From a checkpoint of a small image FSQ autoencoder.
Model: 6.24M parameters, 64-pixel images, encoder arch vgg, encoder norm batchnorm, encoder depths [2, 2, 2, 2], decoder norm groupnorm, decoder activation relu, decoder widths [48, 96, 144, 192].
Training: soap at rate 0.0034, 9300 steps, batches of 256.
Rows from block 6 of the encoder, named by matrix and row number. Each number is 50 + 12 x the weight over its row's rms, rounded and kept within 0 to 99. All counts start at 0. After the name is the row's rms in percent of the matrix's.
# conv: 3x3 conv (encoder.blocks.6.conv.weight, 384x192x3x3), inputs 111-113, a 3x3 kernel for each
conv.148 091:70 53 31 45 63 37 48 45 49 39 43 46 50 55 49 50 45 73 52 32 48 57 49 49 50 43 70
conv.149 099:48 45 64 39 76 41 33 42 61 48 40 75 55 43 66 44 45 49 41 67 77 42 46 50 38 66 33
conv.150 091:61 45 43 64 61 56 44 58 60 51 46 61 24 59 65 56 66 33 56 62 37 46 40 34 53 52 46
conv.151 098:57 59 59 47 39 57 37 61 41 70 59 37 67 56 44 38 57 32 51 39 29 45 57 43 38 36 42
conv.152 123:53 69 49 38 75 43 46 38 56 64 41 35 64 52 23 55 53 39 57 58 63 63 66 19 63 51 42
conv.153 093:45 56 49 44 37 30 39 51 40 63 40 56 57 54 48 58 30 44 47 65 41 64 26 40 70 57 36
conv.154 103:47 56 62 36 58 46 55 46 30 44 35 43 41 72 35 66 42 77 52 45 50 53 45 75 55 43 60
conv.155 096:52 47 54 29 38 64 42 55 49 61 60 54 58 44 54 68 42 31 47 48 67 32 52 50 57 57 52
conv.156 091:52 57 37 59 43 60 42 32 40 35 32 45 34 34 58 68 37 39 22 60 66 48 79 58 37 36 50
conv.157 087:53 50 46 34 56 52 45 29 55 48 72 58 61 42 35 45 34 49 33 69 34 42 36 39 36 67 32
conv.158 090:36 64 64 44 78 63 26 79 54 48 35 36 36 43 67 39 55 29 59 61 28 71 53 34 47 65 74
conv.159 106:45 48 62 51 60 60 33 42 48 43 53 52 50 50 58 40 56 50 53 51 56 37 58 45 56 37 59
conv.160 105:46 57 50 53 31 40 53 56 59 41 41 42 50 49 55 49 50 59 63 45 54 44 20 76 42 55 49
conv.161 103:51 61 57 36 61 61 29 52 43 42 71 52 57 47 39 36 30 72 63 56 44 62 77 24 64 58 61
conv.162 087:47 35 35 71 31 54 35 46 46 53 39 52 73 56 54 32 50 50 48 48 53 41 45 33 52 42 42
conv.163 112:34 52 59 38 62 43 33 36 48 35 62 54 47 51 53 31 61 55 47 54 44 41 55 27 55 65 28
conv.164 090:49 52 52 63 43 71 56 62 40 31 48 59 61 53 57 44 32 65 50 47 69 44 45 50 55 57 42
conv.165 098:62 48 43 63 43 57 40 43 48 54 53 43 67 60 40 55 42 69 27 51 42 58 50 32 41 46 59
conv.166 090:32 56 41 32 56 41 45 46 47 45 58 49 56 68 53 73 58 37 34 44 67 51 71 07 50 46 46
conv.167 166:57 61 51 57 68 45 49 51 46 51 66 55 32 61 58 52 64 51 51 40 45 54 17 42 54 50 44
conv.168 100:35 58 33 48 41 48 50 39 42 56 61 35 74 38 52 55 40 55 48 49 46 53 48 48 17 70 50
conv.169 100:45 25 55 58 32 37 44 52 67 43 37 62 46 51 43 40 76 57 52 35 62 52 30 47 55 39 62
conv.170 090:51 53 50 68 47 39 57 58 34 55 62 39 72 53 52 40 44 57 45 22 51 60 39 64 43 35 54
conv.171 099:53 59 51 59 29 47 25 57 32 51 53 52 63 42 62 55 56 51 49 66 67 53 32 52 59 51 32
conv.172 103:33 42 40 43 64 53 56 42 56 62 49 46 29 47 58 38 56 63 78 59 48 50 67 38 59 75 58
conv.173 094:51 58 42 65 44 45 27 59 39 46 37 43 65 48 26 56 39 39 51 26 36 58 34 60 71 38 56
conv.174 100:56 40 68 59 41 40 42 44 64 70 52 56 59 44 50 32 47 44 07 84 48 18 71 47 54 57 37
conv.175 134:47 51 61 63 51 59 42 50 44 64 67 42 62 50 46 43 38 47 43 52 52 42 33 59 56 46 54
conv.176 093:31 34 47 55 30 64 78 41 58 51 53 60 22 82 49 35 51 32 45 48 53 42 37 63 41 54 41
conv.177 101:75 44 58 66 50 41 80 63 55 28 48 70 68 53 64 50 64 62 30 55 61 35 52 47 48 66 39
conv.178 102:69 51 69 56 49 37 39 57 47 57 55 34 48 49 55 43 55 43 47 68 58 29 66 51 58 49 39
conv.179 099:56 48 61 59 47 20 46 67 43 51 56 35 49 52 42 48 54 43 53 33 45 58 04 99 66 61 42
conv.180 089:54 43 45 48 60 51 42 51 28 48 49 40 59 64 60 40 45 55 38 38 58 30 34 75 43 47 31
conv.181 103:47 50 60 40 42 51 37 33 46 50 52 32 56 49 66 59 60 58 39 45 62 58 59 36 51 43 52
conv.182 096:35 52 63 58 51 54 50 49 51 39 56 54 49 54 55 60 47 46 38 30 55 41 51 28 40 73 60
conv.183 095:50 73 57 43 47 52 68 51 47 45 60 37 64 50 41 46 72 52 43 47 59 48 47 52 54 66 58
conv.184 094:66 37 57 44 50 63 70 33 67 50 53 56 56 44 48 62 62 59 60 57 70 46 47 45 36 47 33
conv.185 100:40 67 45 42 55 56 26 71 63 27 67 52 40 52 39 54 42 55 51 61 33 28 35 38 72 41 33
conv.186 103:26 37 50 42 36 68 48 36 43 43 53 70 54 60 53 44 53 69 43 49 43 46 38 97 62 32 46
conv.187 099:51 62 65 58 47 32 34 63 48 61 49 60 75 64 47 65 52 33 55 25 47 44 54 70 64 33 42
conv.188 102:37 69 36 44 50 43 56 39 48 34 50 43 43 58 50 32 61 48 42 57 35 50 11 66 41 61 59
conv.189 095:54 51 53 49 35 70 53 56 61 84 63 51 36 36 49 64 62 48 51 45 49 23 87 40 54 69 58
conv.190 096:42 42 41 40 35 52 11 36 53 32 68 27 54 46 33 35 35 18 46 48 47 63 54 52 50 58 44
conv.191 094:49 60 51 66 60 38 51 56 27 61 40 18 45 51 50 68 59 33 59 50 53 69 71 37 52 68 40
conv.192 097:59 46 61 34 60 42 53 58 64 55 55 36 88 55 59 30 40 42 51 48 51 41 55 33 55 63 55
conv.193 102:54 82 53 36 54 73 45 49 59 60 58 40 38 55 62 62 58 37 37 65 48 45 32 61 54 41 58
conv.194 104:48 38 47 48 65 46 49 42 49 68 73 62 46 38 27 49 45 76 39 46 60 45 71 21 17 67 49
conv.195 105:42 73 40 39 63 45 51 45 50 64 57 47 43 36 41 54 39 48 55 48 49 46 62 37 53 35 47
conv.196 096:42 58 48 28 86 52 51 55 55 56 50 60 48 55 50 51 65 61 61 51 54 57 57 61 42 45 70
conv.197 101:35 54 65 53 42 59 41 27 43 33 59 41 58 40 40 61 41 35 55 66 65 41 50 47 50 47 50
conv.198 101:62 58 63 59 68 64 60 30 61 60 59 61 33 40 15 33 68 47 49 41 74 44 32 43 55 69 48
conv.199 095:69 56 57 40 43 45 53 43 53 45 49 44 39 61 62 64 52 38 43 62 46 36 47 52 55 36 45
conv.200 096:54 21 35 50 42 46 56 62 49 47 46 31 61 52 52 48 50 67 56 53 63 44 38 68 43 35 69
conv.201 102:43 69 44 58 54 62 59 40 59 58 41 48 63 44 61 52 49 59 69 38 51 39 84 30 39 51 40
conv.202 083:37 54 45 77 65 68 42 67 40 56 64 55 45 33 54 39 67 50 66 46 31 42 63 36 25 54 43
conv.203 088:52 57 49 44 47 63 44 40 36 40 52 42 44 52 70 36 69 65 28 35 49 66 40 64 37 72 29
conv.204 106:52 58 48 50 34 48 52 61 54 32 50 34 50 42 50 36 44 32 60 44 45 43 56 35 57 50 62
conv.205 111:52 57 46 40 48 36 66 48 49 59 55 67 59 53 50 28 62 57 51 36 35 38 40 31 52 31 83
conv.206 093:24 54 29 53 52 40 44 59 47 60 61 27 64 48 46 52 54 62 53 49 66 45 56 55 56 55 70
conv.207 104:59 52 56 59 46 62 64 56 73 52 66 44 58 62 44 45 46 50 55 68 48 65 46 47 48 53 49
conv.208 100:50 49 57 41 46 46 52 74 57 58 62 45 64 37 55 30 55 76 48 56 44 48 41 49 48 58 70
conv.209 096:38 57 44 32 39 51 32 25 51 38 36 54 42 54 30 54 47 45 51 56 23 34 57 63 32 68 48
conv.210 096:28 52 57 56 67 45 50 59 58 42 56 46 76 57 39 47 43 26 61 60 51 58 36 69 41 36 44
conv.211 107:64 64 55 47 84 45 56 24 57 47 59 47 46 47 34 55 65 40 48 57 45 62 62 16 59 35 67
conv.212 110:48 54 42 47 51 42 45 51 76 44 45 38 35 32 31 64 66 54 59 50 48 40 53 45 46 44 48
conv.213 103:29 63 41 42 37 38 32 55 76 52 67 51 66 54 63 51 45 61 51 58 58 48 19 64 40 47 65
conv.214 094:52 41 33 56 38 50 65 46 46 69 34 38 48 55 49 59 64 59 50 33 42 60 47 49 41 63 77
conv.215 089:35 29 34 63 40 47 77 34 53 53 53 41 54 53 41 69 39 48 28 55 53 54 89 78 44 43 55
conv.216 093:66 30 49 61 67 56 55 63 52 48 51 54 48 45 53 31 36 44 39 45 58 31 67 53 57 46 40
conv.217 091:47 59 45 51 63 30 52 44 32 46 53 64 82 56 45 63 49 61 35 41 66 55 32 50 36 45 22
conv.218 096:46 64 51 24 49 59 34 74 53 61 35 54 58 51 35 48 52 36 49 45 68 58 47 42 69 53 63
conv.219 093:57 46 39 52 43 49 57 73 59 34 65 56 49 52 66 46 58 57 51 60 35 54 30 67 49 42 53
conv.220 086:57 64 37 37 74 55 36 72 40 45 58 57 31 58 65 52 55 44 62 52 66 31 28 39 72 45 46
conv.221 096:47 53 51 46 65 65 43 45 51 43 54 67 65 57 72 61 49 65 56 53 56 29 61 39 30 57 58
conv.222 099:45 38 38 43 60 56 43 44 42 21 38 32 38 38 47 49 59 49 48 52 43 52 56 45 69 46 42
conv.223 095:53 51 60 45 40 36 62 49 60 37 48 40 70 54 42 59 53 62 56 70 50 61 51 33 62 64 61
conv.224 093:78 54 35 49 63 33 45 56 70 38 53 52 62 49 36 67 63 65 35 46 62 40 39 66 46 47 37
conv.225 096:29 68 42 29 31 65 33 79 65 62 50 61 44 62 67 64 47 43 61 44 60 39 27 84 45 34 50
conv.226 099:30 53 32 38 73 42 50 54 30 26 58 43 46 43 49 37 40 64 50 43 46 51 48 52 38 45 51
conv.227 094:37 53 49 43 49 61 52 68 77 36 35 40 69 54 49 39 47 56 69 46 72 61 55 28 67 22 55
conv.228 095:38 47 38 51 47 31 41 59 23 47 36 52 38 59 28 33 26 31 43 43 33 31 46 39 53 34 38
conv.229 084:34 52 64 43 62 67 51 50 40 70 75 48 46 46 44 47 60 59 64 51 59 65 46 59 62 31 28
conv.230 097:42 38 27 35 63 70 35 54 66 34 62 55 48 58 60 52 44 41 47 39 55 42 41 45 50 68 35
conv.231 099:64 56 42 45 36 47 37 49 51 54 41 60 54 51 44 67 36 54 60 48 61 31 48 43 55 43 65
conv.232 100:53 60 43 59 66 60 43 50 58 52 70 44 55 29 49 59 58 52 56 61 72 67 46 37 41 45 64
conv.233 089:47 46 48 70 47 23 51 48 40 62 57 60 56 63 34 47 42 63 49 57 50 54 58 35 32 77 28
conv.234 101:54 54 61 66 26 58 50 48 56 39 50 31 35 35 48 22 60 35 39 44 44 56 51 64 27 64 34
conv.235 090:80 34 42 50 57 39 53 55 49 25 71 48 58 71 65 55 38 56 55 52 48 40 32 65 28 50 42
conv.236 120:42 47 46 43 34 48 41 59 58 49 51 46 43 38 53 38 38 50 45 54 62 45 44 69 46 41 64
conv.237 094:39 50 54 44 43 29 59 47 44 50 51 37 58 51 51 65 58 65 42 48 38 39 64 56 25 53 27
conv.238 088:40 44 41 43 45 50 42 47 46 51 43 50 50 40 40 58 41 66 44 58 46 63 29 56 51 49 38
conv.239 091:49 39 61 44 48 52 57 52 69 45 28 51 69 66 56 64 30 50 47 48 56 56 77 40 56 70 23
conv.240 112:32 30 36 46 40 60 51 58 37 42 36 49 78 52 66 61 54 53 72 51 46 61 17 52 60 39 35
conv.241 097:54 54 55 42 58 52 43 44 37 55 37 45 74 50 72 35 43 53 44 49 47 52 78 35 60 64 42
conv.242 105:56 58 32 27 55 44 66 56 38 42 48 36 48 39 48 45 59 59 48 64 28 40 99 20 56 61 35
conv.243 092:48 22 56 43 40 50 55 50 52 48 52 33 73 45 53 55 30 55 48 73 21 60 35 54 68 36 51
conv.244 093:68 59 54 76 57 54 56 53 65 53 43 55 43 40 42 51 32 41 57 45 54 44 35 48 62 46 49
conv.245 102:65 65 44 54 53 20 45 43 49 60 84 41 45 40 60 42 19 47 46 57 29 50 81 65 37 54 57
conv.246 094:52 45 55 63 47 55 55 50 58 37 47 39 60 25 54 53 60 29 47 36 56 54 36 20 36 33 56
conv.247 094:54 70 45 50 55 48 35 43 46 33 51 51 45 57 52 24 48 52 61 33 44 54 54 59 67 66 33
conv.248 098:33 31 35 30 47 57 47 28 40 27 52 55 48 64 40 32 26 62 51 49 62 48 48 50 50 60 40
conv.249 094:37 44 49 57 51 48 55 52 42 54 57 24 46 23 50 47 54 64 55 54 54 28 56 33 50 47 46
conv.250 092:66 69 54 44 35 47 44 64 38 52 40 36 33 52 48 62 71 28 35 60 36 49 34 63 61 43 74
conv.251 107:56 32 49 45 53 51 53 49 53 74 49 59 33 53 48 56 35 64 42 47 46 62 86 43 61 52 42
conv.252 100:60 57 31 62 53 49 37 57 43 52 45 56 53 55 46 48 28 57 42 64 57 58 22 63 50 40 50
conv.253 132:50 52 39 54 59 49 41 45 55 62 41 44 65 61 35 62 28 46 46 46 47 37 25 63 45 45 47
conv.254 102:35 50 48 43 67 66 42 57 68 54 51 67 31 36 64 42 40 51 42 65 30 40 64 58 42 50 54
conv.255 091:33 59 45 46 54 45 39 35 50 33 53 56 35 49 41 43 42 53 44 52 44 34 55 46 67 69 37
conv.256 094:25 70 67 53 44 57 30 59 78 46 40 41 53 63 50 22 55 48 60 48 51 77 37 72 54 48 44
conv.257 107:62 42 44 61 44 39 61 51 67 63 61 75 54 51 51 69 48 41 54 54 57 47 57 58 40 58 45
conv.258 090:52 51 65 62 69 53 39 53 45 69 37 49 21 64 52 62 62 59 41 64 60 58 51 62 40 63 50
conv.259 100:52 39 47 34 58 44 46 46 70 58 49 45 64 42 40 56 42 40 71 47 63 47 87 71 43 30 52
conv.260 101:39 55 41 33 57 54 44 38 29 56 54 62 57 23 50 38 48 74 47 66 35 53 55 46 40 43 38
conv.261 107:67 35 49 85 31 61 72 39 61 53 55 55 50 59 65 45 45 57 34 64 30 41 61 66 34 63 45
conv.262 096:44 52 49 51 61 45 64 62 55 52 25 44 69 67 36 24 61 44 53 40 54 46 47 42 42 32 51
conv.263 097:39 53 66 23 70 52 55 43 47 46 55 37 61 42 54 46 44 52 67 74 46 51 30 43 47 75 56
conv.264 091:54 56 66 37 60 59 51 41 44 45 55 46 41 38 50 53 52 64 38 65 47 52 47 61 43 29 44
conv.265 093:38 46 58 63 44 59 56 66 55 48 44 52 34 52 33 43 66 45 49 54 56 35 25 91 57 66 27
conv.266 106:50 46 67 53 72 60 45 62 43 63 41 47 64 36 55 39 49 41 49 58 45 36 61 60 45 22 49
conv.267 100:25 45 24 41 62 58 31 51 56 47 56 36 56 51 40 59 41 25 50 35 24 51 54 35 55 35 71
conv.268 108:37 54 48 48 49 34 22 39 53 23 39 38 39 56 40 45 54 49 49 53 51 50 65 28 79 35 67
conv.269 097:34 49 59 36 38 39 30 49 49 44 62 50 38 49 66 56 44 45 53 42 51 40 39 56 37 63 61
conv.270 104:54 48 61 46 58 58 36 34 61 34 40 58 55 55 67 64 65 31 45 66 48 58 35 29 45 52 54
conv.271 112:40 49 56 62 37 57 18 55 54 45 74 34 69 53 40 53 36 49 41 53 45 41 53 62 53 45 58
conv.272 093:32 44 36 56 48 41 38 52 34 55 54 19 56 62 48 41 53 57 39 40 55 37 48 42 49 45 41
conv.273 097:55 65 57 55 56 44 46 37 62 54 47 36 37 47 55 59 54 52 54 55 66 34 63 45 42 56 50
conv.274 106:72 46 38 55 46 46 70 35 42 42 45 55 38 72 59 54 41 50 71 43 61 50 31 49 45 58 51
conv.275 104:27 63 60 37 70 40 19 78 59 54 44 26 38 45 67 44 47 55 48 58 27 45 54 58 53 53 41
conv.276 098:51 54 47 39 83 50 61 47 30 56 39 51 55 68 52 39 55 44 53 48 33 47 55 58 45 54 56
conv.277 111:53 37 53 42 53 54 34 50 58 64 67 50 60 16 66 67 41 50 56 42 47 41 37 63 51 63 52
conv.278 098:65 45 58 78 37 62 52 44 58 51 52 54 73 52 43 63 34 38 38 52 54 51 51 23 43 29 65
conv.279 109:57 51 32 41 50 47 55 50 58 37 49 45 48 38 49 48 52 21 54 58 70 49 28 38 60 37 44
conv.280 101:55 52 60 55 45 73 62 36 50 50 67 41 65 41 39 36 45 46 65 70 50 67 40 48 62 58 38
conv.281 109:48 46 51 58 56 54 39 44 57 60 61 60 55 55 67 38 42 53 69 19 60 44 43 71 44 44 66
conv.282 102:51 44 46 23 50 36 52 70 56 55 51 57 44 44 51 42 40 61 57 51 47 53 50 60 57 34 45
conv.283 096:38 51 61 21 58 62 49 46 60 45 29 49 43 72 50 54 49 35 50 41 40 54 70 42 66 63 59
conv.284 101:61 61 43 54 62 56 47 46 42 62 45 44 54 53 58 52 51 39 50 50 60 53 33 34 44 68 40
conv.285 096:45 54 39 35 36 52 36 46 42 43 50 40 54 61 70 40 43 26 44 44 54 57 31 44 62 34 51
conv.286 094:37 46 52 57 45 28 37 59 55 67 49 62 44 55 45 50 54 54 54 50 32 61 58 68 58 58 35
conv.287 092:61 56 47 70 56 47 58 66 45 57 49 67 71 49 51 50 31 66 48 52 54 56 29 41 36 62 27
conv.288 104:44 48 37 52 40 38 55 80 37 70 43 35 47 54 58 76 61 43 55 45 59 40 29 93 37 48 58
conv.289 105:56 61 67 34 49 38 66 40 53 50 53 56 56 43 62 36 54 55 75 48 58 59 53 42 47 35 95
conv.290 094:61 47 61 41 62 45 43 45 52 64 45 49 48 49 54 42 61 57 54 65 22 59 41 32 62 56 29
conv.291 092:46 24 69 46 48 70 69 56 57 58 57 36 42 55 36 36 39 55 40 69 41 52 74 28 38 86 57
conv.292 098:46 52 57 36 44 33 34 29 55 43 81 50 64 81 53 54 62 68 45 40 29 48 60 53 44 67 39
conv.293 099:59 48 55 59 58 35 44 36 54 55 57 61 50 70 57 65 44 53 46 51 58 41 47 47 34 59 37
conv.294 102:43 49 42 47 57 70 56 61 61 49 68 45 35 65 32 39 59 45 38 63 41 54 99 27 28 49 41
conv.295 096:29 49 49 60 39 39 59 44 50 45 52 59 46 26 65 51 49 46 49 47 47 50 40 58 42 70 45
conv.296 093:51 59 38 54 61 48 41 78 43 51 57 69 48 70 72 53 36 30 53 42 67 50 52 45 60 40 39
conv.297 098:44 36 26 50 26 59 69 48 37 51 30 47 55 54 62 44 60 50 52 79 36 38 43 34 49 29 53
conv.298 105:46 52 58 25 57 41 71 45 52 66 27 33 52 91 71 46 28 57 54 40 41 52 58 55 41 45 43
conv.299 103:62 54 55 43 60 57 70 62 54 56 49 45 43 60 58 19 57 42 49 44 61 55 52 52 62 37 60
conv.300 100:50 34 52 63 32 52 59 41 53 58 46 37 30 44 52 65 51 45 57 54 60 51 17 80 46 63 52
conv.301 087:46 42 41 61 39 60 52 35 50 65 62 34 42 57 70 36 59 50 21 76 51 59 51 44 56 54 43
conv.302 092:46 67 29 53 44 54 43 53 31 38 57 35 55 51 37 42 50 49 70 46 39 34 58 72 54 44 48
conv.303 101:45 69 56 42 43 38 50 57 42 32 48 51 57 62 55 61 49 39 39 65 42 41 71 41 46 49 38
conv.304 126:35 44 47 75 54 54 32 51 35 40 57 38 99 52 52 44 66 43 46 49 48 37 54 60 34 42 60
conv.305 094:57 51 42 59 57 49 58 55 50 33 49 60 20 43 38 49 43 86 70 47 60 48 47 20 40 81 29
conv.306 102:44 53 61 58 45 41 49 42 47 42 61 64 39 43 38 53 69 47 51 43 32 56 31 43 52 50 52
conv.307 100:50 37 62 59 29 45 51 54 67 56 50 64 44 42 46 48 52 57 63 59 53 35 21 61 34 67 59
conv.308 102:49 58 47 42 18 36 64 43 55 47 46 55 49 82 50 40 43 41 37 53 35 54 49 50 40 42 46
conv.309 100:43 38 35 45 54 55 43 48 41 38 38 49 61 35 47 52 47 52 38 49 51 51 36 41 48 46 49
conv.310 096:52 55 50 57 43 48 57 45 58 59 41 56 83 62 37 49 44 36 47 67 57 54 42 45 41 48 42
conv.311 100:56 82 51 49 68 37 52 32 57 36 45 38 59 53 41 54 49 44 50 65 50 31 65 28 51 45 54
conv.312 102:34 53 47 34 46 47 65 65 33 52 73 49 76 71 56 55 55 44 71 40 48 36 39 72 44 50 36
conv.313 091:54 42 54 55 43 47 45 69 65 65 45 49 53 38 55 39 51 52 36 46 56 53 34 63 34 46 36
conv.314 096:40 65 64 61 63 45 58 36 56 59 66 38 42 39 40 51 46 39 81 50 45 44 51 38 68 46 56
conv.315 099:24 73 67 47 64 42 40 56 45 33 49 71 59 46 54 76 46 39 49 51 82 43 33 43 57 38 70
conv.316 098:53 44 45 45 55 52 59 33 39 47 44 64 49 43 44 56 54 37 65 54 25 56 59 14 76 58 37
conv.317 118:47 47 48 52 69 45 65 37 38 36 62 67 57 96 56 42 55 57 52 55 42 45 67 60 40 55 31
conv.318 094:52 49 51 41 67 60 67 60 74 64 56 55 62 27 39 35 43 58 53 42 56 51 48 76 42 70 58
conv.319 098:53 52 60 47 63 46 61 49 54 41 48 37 43 61 44 52 42 54 73 49 51 40 37 46 59 40 72
conv.320 096:60 69 50 30 52 44 46 70 70 59 61 53 30 48 56 77 38 70 51 64 63 49 42 61 53 39 60
conv.321 094:45 66 49 60 54 39 48 40 38 32 38 36 68 35 49 65 56 31 32 73 37 62 57 51 42 55 61
conv.322 092:54 44 51 52 45 35 64 42 44 41 33 44 54 64 53 43 46 39 66 65 44 27 60 53 42 65 39
conv.323 098:52 52 31 39 52 38 39 30 50 47 62 60 50 35 46 52 56 42 32 41 27 59 53 59 49 58 48
conv.324 099:67 60 50 30 73 34 56 66 27 40 48 45 35 57 55 59 51 60 57 44 30 50 40 69 54 53 37
conv.325 100:37 57 62 60 40 56 46 73 38 50 71 46 66 46 51 46 43 64 28 47 47 48 34 89 40 50 40
conv.326 102:65 37 38 61 48 48 48 43 41 43 68 54 31 47 51 59 43 30 57 57 57 38 72 39 63 52 59
conv.327 106:46 42 62 49 36 41 46 36 50 36 26 41 52 64 60 59 52 59 41 64 40 46 75 39 57 66 52
conv.328 099:67 36 47 67 38 44 58 42 43 60 46 26 71 53 43 35 52 29 33 55 69 33 55 42 32 41 47
conv.329 102:45 48 65 61 26 59 36 46 59 46 42 42 55 52 56 51 45 52 47 54 68 36 79 44 63 63 59
conv.330 101:68 48 22 51 37 48 46 29 37 27 48 71 39 61 53 58 38 41 63 51 63 60 55 39 41 69 36
conv.331 102:59 54 68 49 54 37 37 68 45 40 61 62 44 46 51 53 44 63 52 49 48 27 34 39 24 53 52
conv.332 096:59 41 65 39 74 69 59 52 67 46 44 43 77 44 35 52 43 36 51 55 50 46 70 32 46 25 75
conv.333 094:48 53 39 52 45 44 48 71 41 54 19 29 39 54 78 44 55 48 41 36 20 38 55 79 41 33 36
conv.334 093:39 42 36 40 51 47 40 42 41 47 50 44 45 51 50 56 43 48 42 47 60 45 39 71 59 59 66
conv.335 101:51 59 40 28 81 33 43 50 45 50 48 47 42 46 44 47 53 27 69 34 44 69 56 56 57 59 49
conv.336 098:54 45 46 50 46 50 61 57 52 72 41 58 45 46 45 65 30 47 33 56 21 50 32 65 30 71 33
conv.337 101:60 41 42 56 42 69 40 36 53 47 73 67 39 52 46 52 61 56 41 45 53 41 20 95 59 52 25
conv.338 091:50 31 54 63 26 38 63 41 32 30 33 41 67 45 35 55 44 44 44 46 56 40 58 34 39 47 35
conv.339 093:54 46 60 76 41 49 52 49 41 67 48 53 45 49 56 31 48 44 51 42 64 58 56 49 51 38 49
conv.340 098:62 41 70 48 46 27 53 51 53 50 43 65 19 36 57 64 49 41 55 34 65 55 55 50 56 46 47
conv.341 093:54 53 50 47 45 52 44 38 40 54 42 49 53 57 45 37 44 57 59 58 60 47 46 35 36 55 55
conv.342 105:31 62 57 38 52 45 45 41 44 28 72 70 50 38 45 21 53 66 59 54 40 53 53 49 39 49 41
conv.343 099:47 59 43 47 29 45 71 49 48 56 44 70 48 27 59 51 55 45 66 45 53 43 33 62 48 68 42
conv.344 096:51 52 44 47 51 56 50 56 49 45 56 56 45 44 30 57 51 59 62 37 63 55 73 16 40 36 72
conv.345 104:35 62 28 28 58 44 32 67 46 32 72 56 44 56 49 34 60 50 49 63 34 66 58 47 71 48 57
conv.346 095:41 62 55 43 57 37 41 43 42 50 55 42 72 76 49 43 30 61 49 55 63 57 26 34 67 51 68
conv.347 095:52 86 54 61 65 61 40 44 43 56 46 44 52 63 63 36 43 55 60 27 53 47 51 47 51 56 37
conv.348 095:41 65 68 38 68 42 38 62 56 73 56 38 61 56 34 30 53 87 50 48 54 36 48 29 34 76 36
conv.349 097:46 79 46 50 49 44 37 71 74 51 63 64 33 51 59 51 46 56 41 51 44 36 47 95 50 70 29
conv.350 099:56 55 43 51 46 40 56 38 49 45 44 60 62 73 42 49 57 68 45 71 63 66 60 31 37 34 60
conv.351 104:63 56 67 54 29 55 55 67 51 32 21 53 82 67 50 58 43 51 50 55 61 43 26 49 55 51 50
conv.352 091:36 62 40 43 55 53 51 46 17 23 31 38 65 47 58 49 63 41 38 47 52 41 41 49 49 46 61
conv.353 092:32 65 42 71 46 38 47 45 55 49 38 44 48 53 34 40 30 49 43 81 53 62 59 18 56 48 53
conv.354 103:37 41 66 38 43 47 62 66 50 38 47 28 48 60 61 58 60 53 48 51 57 47 52 39 54 55 50
conv.355 113:59 49 42 57 52 44 52 37 49 37 69 48 49 51 47 58 58 44 42 55 61 51 40 50 43 63 51
conv.356 095:50 49 48 54 50 53 56 56 40 62 58 24 55 46 36 76 61 36 51 48 55 52 44 33 68 40 31
conv.357 105:59 28 55 45 51 61 50 54 45 69 35 76 64 40 52 46 31 67 59 21 51 65 44 61 39 52 58
conv.358 103:56 57 65 56 23 55 48 50 69 57 43 63 51 59 51 58 62 53 64 36 43 56 42 99 47 50 38
conv.359 080:50 43 61 51 65 45 50 48 43 60 51 48 48 39 56 52 59 18 71 59 63 40 29 43 53 28 51
conv.360 088:53 39 55 64 31 24 64 52 55 52 48 45 56 52 41 52 44 42 66 52 56 58 30 49 60 40 61
conv.361 094:60 43 59 50 43 42 54 70 43 38 31 29 51 43 51 63 66 66 43 52 53 50 19 73 62 32 37
conv.362 090:46 71 63 39 45 51 62 55 37 44 52 58 47 56 65 43 61 61 51 31 73 62 31 23 59 32 66
conv.363 096:34 47 48 33 52 39 56 64 44 40 55 32 69 52 45 44 47 46 58 35 55 62 53 59 36 62 61
conv.364 097:45 46 41 46 18 46 45 39 38 39 41 40 68 39 53 63 38 33 55 46 48 41 38 56 61 49 67
conv.365 096:30 55 48 50 63 48 65 43 62 39 56 59 35 34 38 36 58 66 52 88 34 81 90 37 65 47 48
conv.366 098:47 53 25 57 54 35 46 47 41 53 45 32 61 63 64 60 64 41 40 53 47 57 42 55 46 37 62
conv.367 090:44 59 57 35 53 47 39 53 46 48 60 47 72 46 46 45 46 37 56 36 77 41 30 74 24 46 46
conv.368 100:52 60 41 35 58 47 44 35 52 41 34 58 55 52 49 47 50 58 75 48 56 50 54 59 49 61 47
conv.369 115:57 50 39 44 38 47 50 50 56 63 50 46 65 37 42 56 41 62 60 50 56 36 28 63 30 52 44
conv.370 099:30 52 43 47 51 51 44 48 49 39 58 34 54 75 34 58 48 21 32 58 32 72 53 54 36 33 45
conv.371 106:38 42 30 48 50 38 49 33 38 45 66 38 42 47 31 46 45 44 50 50 41 40 74 44 43 74 41
conv.372 098:31 56 51 42 32 50 60 61 59 56 30 54 81 72 50 45 45 56 55 55 56 54 59 58 42 67 52